{"train_examples": 26041, "spec_augment": false, "vocab_size": 5132, "decoder_cross_attention_every": 2, "max_precond_dim": 512, "epochs": 119.9, "weight_decay": 0.0}
Rows from block 4 of the text decoder of a small encoder-decoder audio transcriber, named by matrix and row number. Rows with one number belong to one neuron. Each number is 128 + 32 x the weight over its row's rms, rounded and kept within 0 to 255. All counts start at 0. Numbers have three digits each. After the name is the row's rms in percent of the matrix's.
Before each neuron's rows are labels from the 100 texts, of 14848, where the neuron reaches its highest value: "fires on" is the input token at the peak. Only what is clearly more common there than usual is listed. The data: short read English sentences (LibriTTS-R).
# fc1: MLP up (decoder.blocks.4.mlp.fc1.weight, 1024x256), inputs 86-171
# fc2: MLP down (decoder.blocks.4.mlp.fc2.weight, 256x1024, transposed), outputs 86-171

fires on: "the"
fc1.382 097:114065075156141145108080149092108144145174117113109170092132164150073105175159123141147168095053135138140097121115122099069068164159127176121095070107145126104129144112067162147191142079110143097152187098091141120152172139125116173145094142115097117120110072
fc2.382 100:053201137111108121104106191132067107157130133161147122165123077088178134113094129144146103087155149117103154085121148134126138167101125130098093134094134110120099116181109134175081132167135102091154125160150107101170142164118116109102136121166175131203168193

fires on: "looked"
fc1.526 105:107062064135141132159183109102160095109115115130126124140108173071091095134168146098156070149090155144146118103201159149108116113127079085149183147083161147116150193125063136056180124093142152122167165114189116104120135128077173178113141102146156099138117074
fc2.526 122:093120093153191075113169160133123112157098073111130108194084169123150120118153135110140097130130161114091132071111139105095135119203073118088159118108046126095178138101087177146202101131095158138122094197125113106120151151100096211117086115177159073156119127

fires on: "very"
fc1.667 101:065167162178083164127118115100126144116110141149101116132168157079131063131096148066147102214163131123154135089112153085038158168098143096164158138097157111147150150098159117108108164138088103096133144137152161160161102137173151086095183072163134120170125111
fc2.667 107:132133103142110173106117191150112191109197166152100142147088134118188116104108213103112160068145153120126096152130081138117173169095165221094154121112171096071061100131074089103090152115171122113090156126159126165107162153113139137155144087104231094076123171

fires on: "very"
fc1.405 097:112142144113105136122138144125153109148169120126210148145135068132080077092141121195084186078195118130160080130076114176158111126138140134127102079188156098089107113107165163082108156074188105104136103122138144120103147120107160176173055083152149075157110081
fc2.405 097:090107153090168050137141114114092126122096109141144141096132113092120111075133118157226111093158166112136163143100134170156167120125126075153116152097181102139132101112048120124095108165107125127186097177155136090141145115127118085160131078091147120086047145

fires on: "he"; "she"
fc1.625 099:116095125143128180134091163186112085087148089116121167139149150127072153114144130093143149152137221168123150075041096097210149167107175191156117109131146120160135136097127122127128139116175116115113144124145088184072066121133108149130133149114114113089133106
fc2.625 095:132096102120174091130105093109150178138093159098149139119100138091221049067058101156137108114162187103125111132122162110118086068107144103119161139138087112125127147152078133166121153119103137119117137159095118137167170106144198120106122161144149156168162105

fires on: "he"; "she"; "i"
fc1.409 110:162093101156078112062142185123153110144135123199135129094133203151111093117135123112164146169128161124185227138152145102136131158133120085167151044099119195118105150143118073085110155123084075185191094151108101150077107080121046137146095158139148128150079084
fc2.409 109:107117100111153144145141116132068101165104125130116166188152143075109095108141125153112122152157194154129149158157146160169128169132102131102032101129054079148146108170141131104144208115048079152129130172146118079115199088122151095113131124062176116162116088

fires on: "he"; "she"
fc1.365 100:130158105115167146161144141136090084148065124117148113153182145100144125145105092043150150151162132194176135103081160183163141159093083114145098123139153190126090120071125123121080136179115127122112076167101128156049076121078118166135146103081146133150090122
fc2.365 092:113080153125161090062112133164118170108132120170148109125147178152136146142168157141125056123102120047140149093128156097106118055105119203131150147084073119149161114135121107101143095127119144147111165158111117095120120145161109092169070197078151132090130114

fires on: "of"; "your"
fc1.494 103:153131081124106198134126179117134146101151131094117163166089104117206153125106098060095121137087105129142143128116135159092075183111178176134060135136147061122098186118140197169164175087156138097137155214152133136077151131120077123160136178119177084078174151
fc2.494 102:107115098136113194160143119123074057182107139130107124080108128077205166131145092143118113087154136130110124123103121196141158104074122164179126132159116128115193175100111145163106118136126144125185081127091115158122172181153105204182145113124088164072118196

fires on: "it"; "he"; "she"
fc1.568 093:088177073073144096165125165106137136133113030086150141080159171167089099145142113049112126096116129136148150145120197115149032163143159141146153170116099114134128109129079147102125111157145120097095107121175117169079120116136108195178133110128141149124081077
fc2.568 100:110194072115131172135136107168117124172113145144138153109152124159182116090058095118130134138079154073088166072098120088098122085141159166126122170149136098111170119086147083166163134163173117129166116093161084118150145155137096150089095098103139144075073103

fires on: "i"; "went"; "go"
fc1.594 102:115114121123132140120171110144152090174169141114150168083094092150142091114112151132150155145162113149143171183048139122160117093094156158147138128124150163104142140094115113132096151094170132108094137124063118116153156136137095139115117106136127098138134107
fc2.594 097:132122147131151080157180073178065126084155124162128133071077085176129152103153112096078128147139074089154167097133108143114084122201094138118151124063078119105159155138185100154131114199112181166154118118166128142087142148136152066120135126096219169076140118

fires on: "was"
fc1.272 107:166106102100145225130098146212144146089163149045116181098122072123104167170074088113153124113077055103084155122115118128132068150137118122110157131096109129124134147095053147131106135126070119143104128151149123144101099130107130115162073132129184118076132124
fc2.272 110:149098132093169149150168152179124133148109078093123162091170132111130123116078145112083200181155162115167135114152106087178136133126133166060144101132113100063124144106155169115174134075165076166128085135178082125148168119135152080184127072155110118159122140

fires on: "and"
fc1.325 093:133095107128083131113121149194139123095142084158210175108147113098148185128062102160093121096107162161120141180076102173123117155051152112122110173199173172159136097149150122127118155153161078153124118160119094180150128134081140142107116114101177134137096149
fc2.325 110:111127109081116082089100173143133178173113135099137136116105153066130109117082136131119088114139194135146157123161107139036175171116095106130146126169118123119145118137080154061091125148120117121103135183151117135086112120138079185141134097103159093105161122

fires on: "a"
fc1.484 092:094141134112132155165143087115158130176108138109168159098170068156150115129140191121106146147118072122168142136080158117114125156136145107098133106165158160110142120180074134108105178163164149081107075157078164104191141170149064107127179075178161184068146106
fc2.484 097:119214113119120105139111128128123111122090148163115070220163102118167166135144107173154113143165131135142146112130133160152171167150060137144091124124152090129101140126085178148085121095129163064138116087112106111201107105155102174147111070089139113187144104

fires on: "my"; "her"; "his"; "your"
fc1.584 100:175116146162119044133172125090131142113130098119183124142132131066095144123130125117184163132082166146166102189098118067046132134119130128090099115168125116177080116121144110186142146077137098152172122112151172113149109147095129111146133138122120117101133159
fc2.584 096:075123113104136141199138110143115142166141124078128172126207110255091143063124098181123153126118129162151083137158180109128112098110099116110155149125138092186198132170158142104174066113078093152171110151149188104127088111145125080100064147156123136110125138

fires on: "it"; "they"; "there"
fc1.333 102:152117088085082120165106093144183091110101154057162151099093162157117139195167110181089146111141126136156134152116152086155123116101176125158176149095142143148147046160075165115196129153138113116140139073077171154086195104053089137077075119155130136139191118
fc2.333 108:188137100181115139070117130135090158169125132081082144149117134147122192157142103134137159149174196129141159100107132103189113084179114124140150170122147160082134124092154157152143082143092166173176104071126144126156070135102110167144059110098209146130045132

fires on: "the"; "he"; "it"
fc1.194 096:133143127162103173139121077123139136121142166079226123153132146172157141134166130088114156130146123131120131059100125117120091109078152145194085159094164154103089122150152138087141143184145086088080115124117140151119133117200108100086065131162181126142114107
fc2.194 100:131069105135118122165135109110186188131095095114112109142120133092098106130140108126120156108115103155149127150153117147142183143120115075130178139114112093214128140066135126107129136121113098117142054190088128099123083075127084161143119105128145101113158131

fires on: "they"
fc1.600 097:080092136127073177116146142136096146122104086125128129085119136076134143160139077154182054144058104104180100131085097135142102160120116183118122100222099145172125069098098135142174149096163045145130082070124130123104120153137179127157183098153166128133193089
fc2.600 089:108126066107140172137162107121115125091082119148077134151123140161093169081135126076126126151168157123108138121103106117197106091114097172107175167068137124145116134123131166120103156113093150100098127133142201131111048151095135098084135117115194163162078144

fires on: "did"; "do"; "is"
fc1.153 107:122129201146193157152132165094151131098151135126114128130093134125098132127132146117115107119199151110099206135160151123171165121153125166126112130130130111081134113163136130136162083127146101201153118104150129137074106211135116099135139186061165159160123085
fc2.153 105:092142136138160095132047107182108090112115136125132165166141183112104119109155106162126133070070131167128117111120143047151149126150205144106136113169068151121174091120067086159131107157118124130104108160121118104127122133164152073172122130144143130144154114

fires on: "he"
fc1.128 095:135088061187181177091168181127177143104185114165158114088155103122139069189092150128136130120091158151147072119106130088126111166084133139129067164144093144140069147104089125150118078136145098178130160135185136153171078161107071084121128131121183100127129133
fc2.128 092:144162164127087108099117074126155121155148166134077101152078115119151191068195168135122108191105067102123133155092094105099207172156082087105169108162112193084160089160101111116105119121066127189112078091111149126142109119119137055178147104156164144097112176

fires on: "is"; "the"
fc1.167 105:131203137125102113112127097139106111145115162165145126154245111109128141147139156144144074160165116100116153130086124126134138148173171111138125063182117157187116168103168128114147167122079174150174070073202092104120123129130148054160096190088117102130115149
fc2.167 099:093155131150164127166082089120132128189138144090075112118192108060133110069103201145162131102153087094186176215120091119125157140205121114140161187141128110131124158148179097153113091084128124145126120136133055110123047141111126166141164133171104143166126139

fires on: "a"; "you"
fc1.120 105:080134150098133155101106126140116126180109133140093108150107102064061160146149062097040108039197123138065116103148106137099158132145155141099056147117171174145130138133127094145149101066182116112165091105061129211105121095159082088078094069135112092112153152
fc2.120 100:074133080131089101095145048086135093118112169120120125063120101137140094121095127166215132135151059112089128192101130127107136155107114082134121117144147135125120094124156116056105136146123141171086088166121094086144168099176167116158142180117212177161076131

fires on: "was"
fc1.326 105:095124146149071108173147153093083106119100147150122154137147140069153151202147122157164121149146108102092096105129054048112114151074170125182150168144149141081199137075105087081046114094134121130078144066148162143122141108181167160118129134097154159080132116
fc2.326 119:119130107167119133125107144134159187145156155123125153089115148099133084124148109149172115113173114133081159111029089166139134157127107089199194181142099144065154062054112133137061089108138167140133092137128162169154123069110078168112137112144153126163118144

fires on: "the"; "have"
fc1.190 099:115136136096158109105159139106119106105113102103069139133159095118119062131116108082134087114136073084116144115177140155120150201099072110146088107150134147154140155121082128114121121085166133178120121123144121129102129110194177126202120184152109127132201144
fc2.190 100:166070093167108161172113089106140116123140127125162188153143152084078149057120144065136094112075146108134131117192162121169152139051159095219206092110105145134183078087136116185133103134127145143143168101152126153095121183073133114081130164143179162107137132

fires on: "looked"; "not"
fc1.492 102:171062106136147166120159115182100132145168104127101087148124174103113144113099089083143100123129167081103122039112084118120161203125075051097133123045168166082118121114118111089103152164191135115122120092165106141128130115151077129112121106189164167165155149
fc2.492 103:102113089111100150164114151137102113151158142152159137129159194111107099095109120124173150137095112119121169129113091166137070135205150102106076096110128061115081119115108110080148132111169108149146142146130114088109115083151155181151116101154148136180060140

fires on: "the"
fc1.635 101:163068162161147035154112076146163168170155126157095063149145068094101098168130166138171160114142154170185105121137123131088157157108104175119195106133147089100146157182170096073116141102155109159136157085166169146149089125109151121112138128181153169127081127
fc2.635 103:120145179085092095119128129105081066103203137119125133139136101088103099170150156083105151158182113132182127096120004119214110101158186111106124179113138110114106195117104128145100127149090120144154171142144087076139149103145116191115080127103120104162113122

fires on: "i"; "you"
fc1.694 096:093191144190180163120132127121112077140167147103077136127149144126134110120121126045160107084178111108128165181124178122123090147142115054196139127133097135104116150125085137164174171155115150136131165164046127182135154118144108152113082145129157086133117118
fc2.694 089:083114116148092134111094086145147136068150048137093170139156126151126105177127155164139116132065146153135107145113135160140114132160145111151068145123127123130170101123135186111163130101096157068061109078128163110178121124102094115084132137146168154172152143

fires on: "was"
fc1.763 098:123070124103153148117133135138168169128196131117172159129081137124111112106096079183129096139111044154197186084122187059143086186122178137086144089099127166131137156114118141135118087132125114121102118075126154126114119093158145139136180127159152148102143144
fc2.763 091:140110147155158171109140131101137185159117112108109138113142149125105137164163063167099137096127175100108160139151120137162133101106088129101163158160108114116079084105127080095132167112110108107141182164134112164092174156193123156115086060171103126114163143

fires on: "is"
fc1.598 099:120127123136217057131157097130129090166108087162176068097184072179131167050071163124124140172173092144150110015121115092075145154093124153090134143171180087118105108147119153151120168085169148110122064128115114129129137118173154133169151108125164111147142132
fc2.598 110:113157129128157121159111126106154136121104115101050066061127153120125136098109197160133181140123091177136140089122157140093104097167118158128115053072141161146117092088206124090105090144071083079150083070070108174113131117087137131083159100103101184150109092

fires on: "and"
fc1.202 105:135110180140171145091065165146158100139148090135097128170124080121102129219157143132145107108178090126099103125164121130151115144120122133098108167143097112117065144076154151117152130186145069083153121139158165113095110138078078205107118135144136203164070112
fc2.202 094:129128124159131130231133147086172100130122162187117159135123145120169150156120151100131126115146127157125157131151118176145117130138177108170111151095168079124105096120165150128082114106093114120117157183115115046090152156180095091117089080097121103117133129

fires on: "did"; "if"; "do"; "have"
fc1.80 093:135141116089121120160116132117138102200146104130142165107156154166157129137152152093100151170129117155106129115134091127100120128164173134194170055169138125179098081175133147130134187148122073144100137169105145112155100150193097107214153110135166109131130081
fc2.80 090:019161148174065116106184105130092110181066128155135085091105140124133143053091133139119164123183102147150138105152173179128076096113115161117140092147033133124145109125131115094102187154066141095085142227115150125140148136124120153144081155134156126140044092

fires on: "they"
fc1.160 097:074142120123152107156104202151132127139144111118128092115143180112131166089109141097162136127131149157154136112165077173089147246146123087133079179140111133146095142141100088129107164129183160128128181138107185123141114138119133051106084154111137133177103105
fc2.160 095:229144120129179162171128146119072151173145150166153117118117134142086138140116142190130128147109081173112120092122172118167112043156139108140145115095157074103119144148124170190136112132095135147122101084109110097072146173129128108090108074089147144080139158

fires on: "my"
fc1.370 098:125123147082139123078160159096080066114171178107106092145107105138167115116144071094138205103125145128116099128158140119149119124137156121118144165144153127150123106132167119123165127075087117132139128115142154211120153056155147157158151111160149125091212073
fc2.370 091:183132103197185176076101133119183159091112150154120159094121122114078129086104127204085132199139087142146135077096244188116134085146143158193150137145170117187113208125133189107124095124107128086147123125109081127135108131122104070132098130150085151154056162

fires on: "looked"; "look"; "not"
fc1.49 101:157152090133135154082127110118166157111147087126151099094121176101086121121155099080124103124145195088121149134142087146110123201117129069092091120160119173130103084093107142094177115166101107104107150120125165193119116074167108146085095167125130117144100104
fc2.49 096:142129126151145160112135151090098128154176099170185101172192125150103078077085081144165101186138110123087110064090106103131132140175157174169096114047134140084109092144165156099133149073154111174178150133100164116089087149138139154132070119109091159109085164

fires on: "it"; "what"; "there"; "that"
fc1.569 103:141105151107147173124152141070129092097133125093133100069126153215151124151109162122111157134121094126088112161169162141107091188032146160060136110068081153132136094104152126146067099149099240104157094154134083063161139102132141126109123143086151081120120169
fc2.569 105:129089124123145150100170194149072121097159092119127125160133138187129140104151156090112147218143200077083144088122154135129115129144149142122101173178135099161175138144152082154157110117131139101117084188153110076140163135111120129072119073151133195137112093

fires on: "a"
fc1.524 102:083133150090055128166197154131167137124155156174156106108145106139101115131130154124153147096140104126132122103117126173117123172154149122138077111102192156149178102104117118139114112137169103175120109085164072080167203134125135131105091131124125151127097167
fc2.524 106:139140117117141034127139135130131183134141150144169092111089126072163118138126093082115165104137205063119108087160090124102089169170128123174165100108142142139133126085086147180136129173154173123110106098132155101154115104052136137141127170106098114164083112

fires on: "a"; "all"; "going"
fc1.250 100:146116087128141155132110071104039186139123179122162141120151105132141090153121117149118104176155144100148094075165153151155117112147144162077102101138116089124133122157148129197165137170134141143112119156116198134094149106129162163109133167114089083102061139
fc2.250 092:117140155093051153122099121122125145104098130111147124142163145173154125090200162146121125091091107091140094100067163132093112090167107121143121148134134105145130164163085111073163134133116100208106128111130148105108125138127123152188194146128097165144130154

fires on: "my"; "a"; "the"
fc1.195 105:087131131140180139113180113157154066135074094135107128214148157098155126125149110139091161093164112187161124090114166115129177128110182132114165170111129096060147113139107108090144097121144129109155107173152174136136086057155082138089134075133117146155150128
fc2.195 098:091156090098143122113135156142084139120195176135152125149171113123116095111145189104107130187153208090086136104182125113120062128141157145129101125078115111099095198187108129147146104103155135123150157118088133164171081125123087129164097130113130200151154097

fires on: "of"; "they"; "so"; "i"
fc1.327 095:168115131159183133135178150145122140105117153124115130159167090103150226081149153087058128080179153155182129151156150126154058100134128133154095080150076145112143108131092121166117102121157179082142145137108138133116166128073098173081184135156142125126087145
fc2.327 080:110137101109087107119096102178179121132139090143146122091120168081097103147129133128206108141119150103099120060138112144050216117122090170112097173122166107155106138112136157068171123113099090112122106102146063084201109115143147137129150107101184086147147098

fires on: "he"; "she"; "i"
fc1.678 097:132140055115080160150150168139124114086164110166174146202169110160136069123114131175106146171192140104191157156166117155146129178132179129128076137148102193113098103125110108124111111075124131102112156146097119158098122104163111154055164099072125123101081131
fc2.678 095:092114190102122165185193144136160139137174122078072080103168115126148140128199096135121161129085146136106086161121076157113107109087124087156158105101159129085159133117089119106140147126139068110128067148180116134202173146142097081159163113117112182141148139

fires on: "was"
fc1.742 103:163091133117169079111128127174147220124159130175134177178117084114141129118118128098124121118099109118173136118131140114178150150183128101103128123089125145119126148133129164105125145150126142061126046152105137110101163148106154115165052132164149117118115175
fc2.742 096:095165115189151155112157117103158120155118148126152119085147066127156151107106119125129110090112144104080138077128087153157101162088142112130173118098161159127093133147141173125086124127151183061083126125130071098204141149102131176057162145114192111082131043

fires on: "my"; "looked"
fc1.255 102:119190115111132129124078128102114151119059121127162123124122108108132119132147138165120145157182125103106140105093093160088158114113150081173093150167120124121201142140080124129095076110124105133215107124192141134220156159125145139162110086105148096076105144
fc2.255 100:151155104076161060108114144112145126167167139147108173130112076162135129162077180116144127151102124137078147196124179108105168133099121146191096110141145090138089117074179141089116089120135117115104075143168128119109116106175125150135117103049104134155129145

fires on: "it"; "there"
fc1.354 103:147115102085177135120177160149145108087183105175174110112134190099121102182130133141102182109125087147147159066111159111163109112163108135112083084092143133087133165135047120047142151177160116084147176045115195181106095142133154138114128204115128109143146082
fc2.354 107:157118129100112093103152165064118148090138125125096132134174163111171148074146112106098181158117127089133172065138160166152102136174103152124097094115008082146126128090112121132150190097177111120073145114079159125090168151131146192102076110097182116140154128

fires on: "is"; "and"
fc1.233 106:187121148116158159138104119200119103127100110112160166138164148113071044125123141161109112161128082106104117145132135121115108088136140110105175170123223126112144127159135129148154132146080119144089105113130122179161165170100116170112131138078155104119051163
fc2.233 103:102102067112124156129114103139076073144111098114184145151126063088143175095150008102146107127135108108132104151206134218140106180107101110094183161202141143145177136137130120123092118106085122105111143130096153116062115088167134129155140143100111117105116131

fires on: "a"; "i"
fc1.758 099:172166132081128159109148193063139100089170138158039094124138151139195115135145076150108104095129169135176179124158080125147190144153137118100113131103111128185130109126091112137175151096150118129104125143146179110089153156155071109118169098171101115103126150
fc2.758 094:093142164170114207174144071177118143174186106117125219162111143148100111158140120138131099137143125169127091137118083107126118095167096207129150134178139134118167129151109136130098153196134101108048088110074113068176109088116158167085118123118139146144106152

fires on: "of"; "is"
fc1.104 115:141148116115125163048152109137122086160118154172120146128100092182080163186115094122069132083139143097083085155159136082101070155130127142123121107127170102111081158125121172125133142113190141117108174100083167144102151138068095127091095151123141131070167118
fc2.104 176:179108107138153166081184099155114128160125127121148149157139107169085170115117110156035144117119105128133113092098109130159133135142099167127132168091116112077114104121114150168106123146209138124098197101121133107107111157057154110054137106149130080149165149

fires on: "of"; "i"
fc1.45 095:176142109151144110124149122097139091151099125123196151132131068098119137141117137117091102124104156172127144087168147107087121185128076115143153118149145148148107134158147148171126122112129119119162055156079135133153145145086119190075113129165136161148132157
fc2.45 090:163093114139147089087157175113120159095080152124088116117089131153128088090149143126075165128171151138134099197123113149095121110082135133150143052159184191176104101105089077117187167101162071141207197151162160184127109098084136166111123100088132131106128122

fires on: "he"
fc1.341 091:149127088148161119104094206155158118114131122145048156132132167150118101143151050152089136100084112140142173177123143129112118153154158104074112095108117113136125148087113117162180079154128119150091112097122134117121095160125142151099113082165108186117079112
fc2.341 097:143120119172086182145171125093144118107084140141146175123144080130123185116103135148106164120105088157123149121128150105103164160086160127152120095127106140060134139128162130088107144172143106151111127091033091100096110180086092114142083150084133121193063182

fires on: "they"
fc1.328 102:110125138067157151123043159112072071150142098130153141070099110090128158180160135154112065138129116139109094121105094127076112140170144127149149035146098167147130113148107156104159176088123116130140107094158117127119102137130145143116134142162130036182141157
fc2.328 105:140139154143122101078150154136132129087106157092162208061122156115151083056149092128118141078159106065153108148071092192094124118140106162145104110116144088153131133134100131125086119073081169116156106102166164150145121179105181099140109097092126109130159112

fires on: "and"
fc1.522 105:152095141131130125089146124104165088067148152148137060076130156112094097135166152115152130070124136128114199118138075161077097158154134172122182141121173096155099126107137126161167120105155151072134184122134106079081134091121159135110048114107140125072096164
fc2.522 102:099105179133156096150135141173154106079146116114147099135153128185114129085119177164106111143134060125142162125090201152134092158077091070092122109126064139120175121062102112061087173092081095104107112192156167106091134117084143155136155110144136126167166144

fires on: "the"; "this"
fc1.496 099:130102087101119170128118132077158172124193110132131090158061188144109100119132122089139153109092093127126117139120093140110138196179171196229171101101105155061106118160123115076141138172127122079099091152123142046129171127089124135139122160145117094113124109
fc2.496 102:136095189166168137108123182144090122164106174126153086136171073124123141145091185133059118143159139105135131101110088098120140170158069124119098147105147113117215120155153115047120137076171184155142117129098152148142132122088143120104124140151081159115150157

fires on: "they"; "we"
fc1.506 095:106168098045128140150102141149151080110139188158145165086098140134144162201173181075101090134118163180152118167150108182134108164122132117129082128171116138129065177195157132162077160136117114159096119096091161121144135107115169105074072151082141098175083062
fc2.506 098:097115189188124119094152144129114127097137105105151127132106127143126108102071065180120139138167105127141107159126145103120122095137124146118146093119174102129157098099109152164165117089105147149152157152105057134126143170168125074107162092147119148119131150

fires on: "is"; "be"
fc1.337 107:144146094089107156100144148136113107155139123113193112132158161140122124094175155115121096184147072079096130165105186115166153086152068164140138106127142083155144137145146177189122110128133169097141133133126080179120135109181152141110133086137095093019119206
fc2.337 092:106119163141095127136120109098158125127119110140105107076181110153151134137136113131176112107152059094181115176164117106131097145119144173129107126125131095128148118127162185166185081079081144092133071107111055120163154131096171128088146084131084044117104103

fires on: "the"; "your"
fc1.170 101:150115108115124147083166138117116068108137086104163141138188113143145148113155138077094144094072122180131171213089122107119080189128081151092199131138176137104105145144148103118109154084174149078133177150144169099125127118145167106201137154107205123100116184
fc2.170 108:159106097172147140069131113171144119119150127100172140148154134115108155055145134142198121107145148104191154179121191126141105113129145110161125138110103156156150193095163178168067078173069110131130141078094163110117123161142109164147146180099179081088152102

fires on: "i"
fc1.716 096:117179163133085171079025139099118127127164173126166157109161123129116185116124101125168093113118184146163101119039126146124133120139098092130058112116137156066125136084114095118133174098112105097138105128124085075093132129151132135085113125157139086137109082
fc2.716 098:096143103105185182128149120178173130181095148087085193118136133162074165105100141106147133132105121112136130165145168121083171131115101102165148124140149107199133145183105096171106131142127105123141148148163080110100136149141141105175134143138143198167147076

fires on: "they"
fc1.15 102:147106143155115169135144148188128202110163158167109124096091085137149156185181114143105099151111067109131120063132149087096063060129156107102120148099172109116138052199132137101119172160169107114105123061182152080108083106095115142084150101152143095096126033
fc2.15 092:135074165136101115111091158132132076071141155079102124135171139128098084098121145090100104161122144172150161195105055151156156135199198175156197076122131125150107137046175153176177086146136112144113069173071169123130068146103092120125101131139091130093094184

fires on: "is"
fc1.154 107:129128140131115162199156099153119131182120074184148164157131089151100090149122100111137096139126152133179084142162182098188073112106178128131121142142139167100145177149113178224134148129131122140124112148170086177155155141116100127112092129150111146102128143
fc2.154 117:131118175124157156070123115096050111148143119176121114152134077163113118109135118142100128126073094086128142111072167138143153109128166141095133099098168161104143151061147163172097148102106123127179067149113110140169105174147146132192164162143074188161095109

fires on: "it"
fc1.441 101:186110115091138090090143119133158125186064088122170177133155124192132160137109188100075111113152124117166197134136119158165133133142123081142145152088161162072100121093114108093125165122119148144048083217132107112115142110151138144077139103168134107103082125
fc2.441 087:137105115160132144122114157108123151115112058100057108054077122140120152117098114144077092116131073116212143130161140162147137139111133156083121215100165130187192147169134159101122120115118150092123129161103084121096147149150172072110116187102113140119133142

fires on: "was"; "very"; "the"
fc1.67 097:146085106120102149094156081136056095177151168147090163193117151143125121137147129123078133088144117174133145118116145103197149105171149123186117143154159186094123144122111174108129125081139094103137108140126105131142155139170151161147129098177088176155100103
fc2.67 091:094142185160122154180107136103210154053121139090141120119153117104144153157141091144166122107134157109172156195151163189089048114090153142125116166097116102137088145168101113129106175142113092147163105132115099123105118126199115143091103199135124089133085177

fires on: "the"; "his"; "an"
fc1.415 101:096151124175163188117087142122145170121148136143166128082174109082087102169080103070165122127144155109047197093059169130090181121121102103103145184114136132107152136136165118093111135154135188071149160092147109099130109116132195138188130075151106110153081190
fc2.415 098:155202122084124167148125149138088126129126112113094183120109126145111122085178143082128087091133151084159119090096154060132112088122147088118172182160129195136118114109119156124156170135155192169130122173175088111149182118084137188133097118077122120183195104

fires on: "it"; "he"; "i"
fc1.397 098:167094125165130178103107114117102084138125110110205168127124130125113120158124128192127170114070075176213132120129136133095155129148090058093108145186124185135109141089107130095085117094112078199122144116149166182131144084122140197102086146087088160086115082
fc2.397 092:100162116106127143178154092184123106138128111160106108122122094087143203121091088128103134108161189104103099096121206070139097192166133128179095100134103181191168157165123142114102115162144137097116106090131164141124135178073127107158156117103131105127137172

fires on: "is"
fc1.674 103:132118179121105108120135177132123162127140096089136155153132108144104155105137168166131125104087105101151141086123141119152125089145154138184099154090087110165131132150134111114162143096153110208124099130100144116117126145171083135118103071115084083049178099
fc2.674 094:149112142174152103115159158100091140100091121094171108107145159162114120196082102106168122116142094083111107127121193141103113155149111145131141136065128111149176128148128122098074133175165137099168138130122134161078108101098142092120078158146103196152091143

fires on: "and"
fc1.605 103:133144170119200087104122089148158129144098099155120187136148123150101138146165074095107109108087133114092114135119124107167116154097112106142144143122166118156117157173141102111164066093105161081168156099136083089099101065096144136158236093123163149153117092
fc2.605 096:118150089110134149164163092163084114119092137148134141073133130124137155122129098174114125144161192104122109157200133107094194155115130179154117096118066163059113132079175183079125144198132117104081108164143128124149153120144139208126096170148161127145105173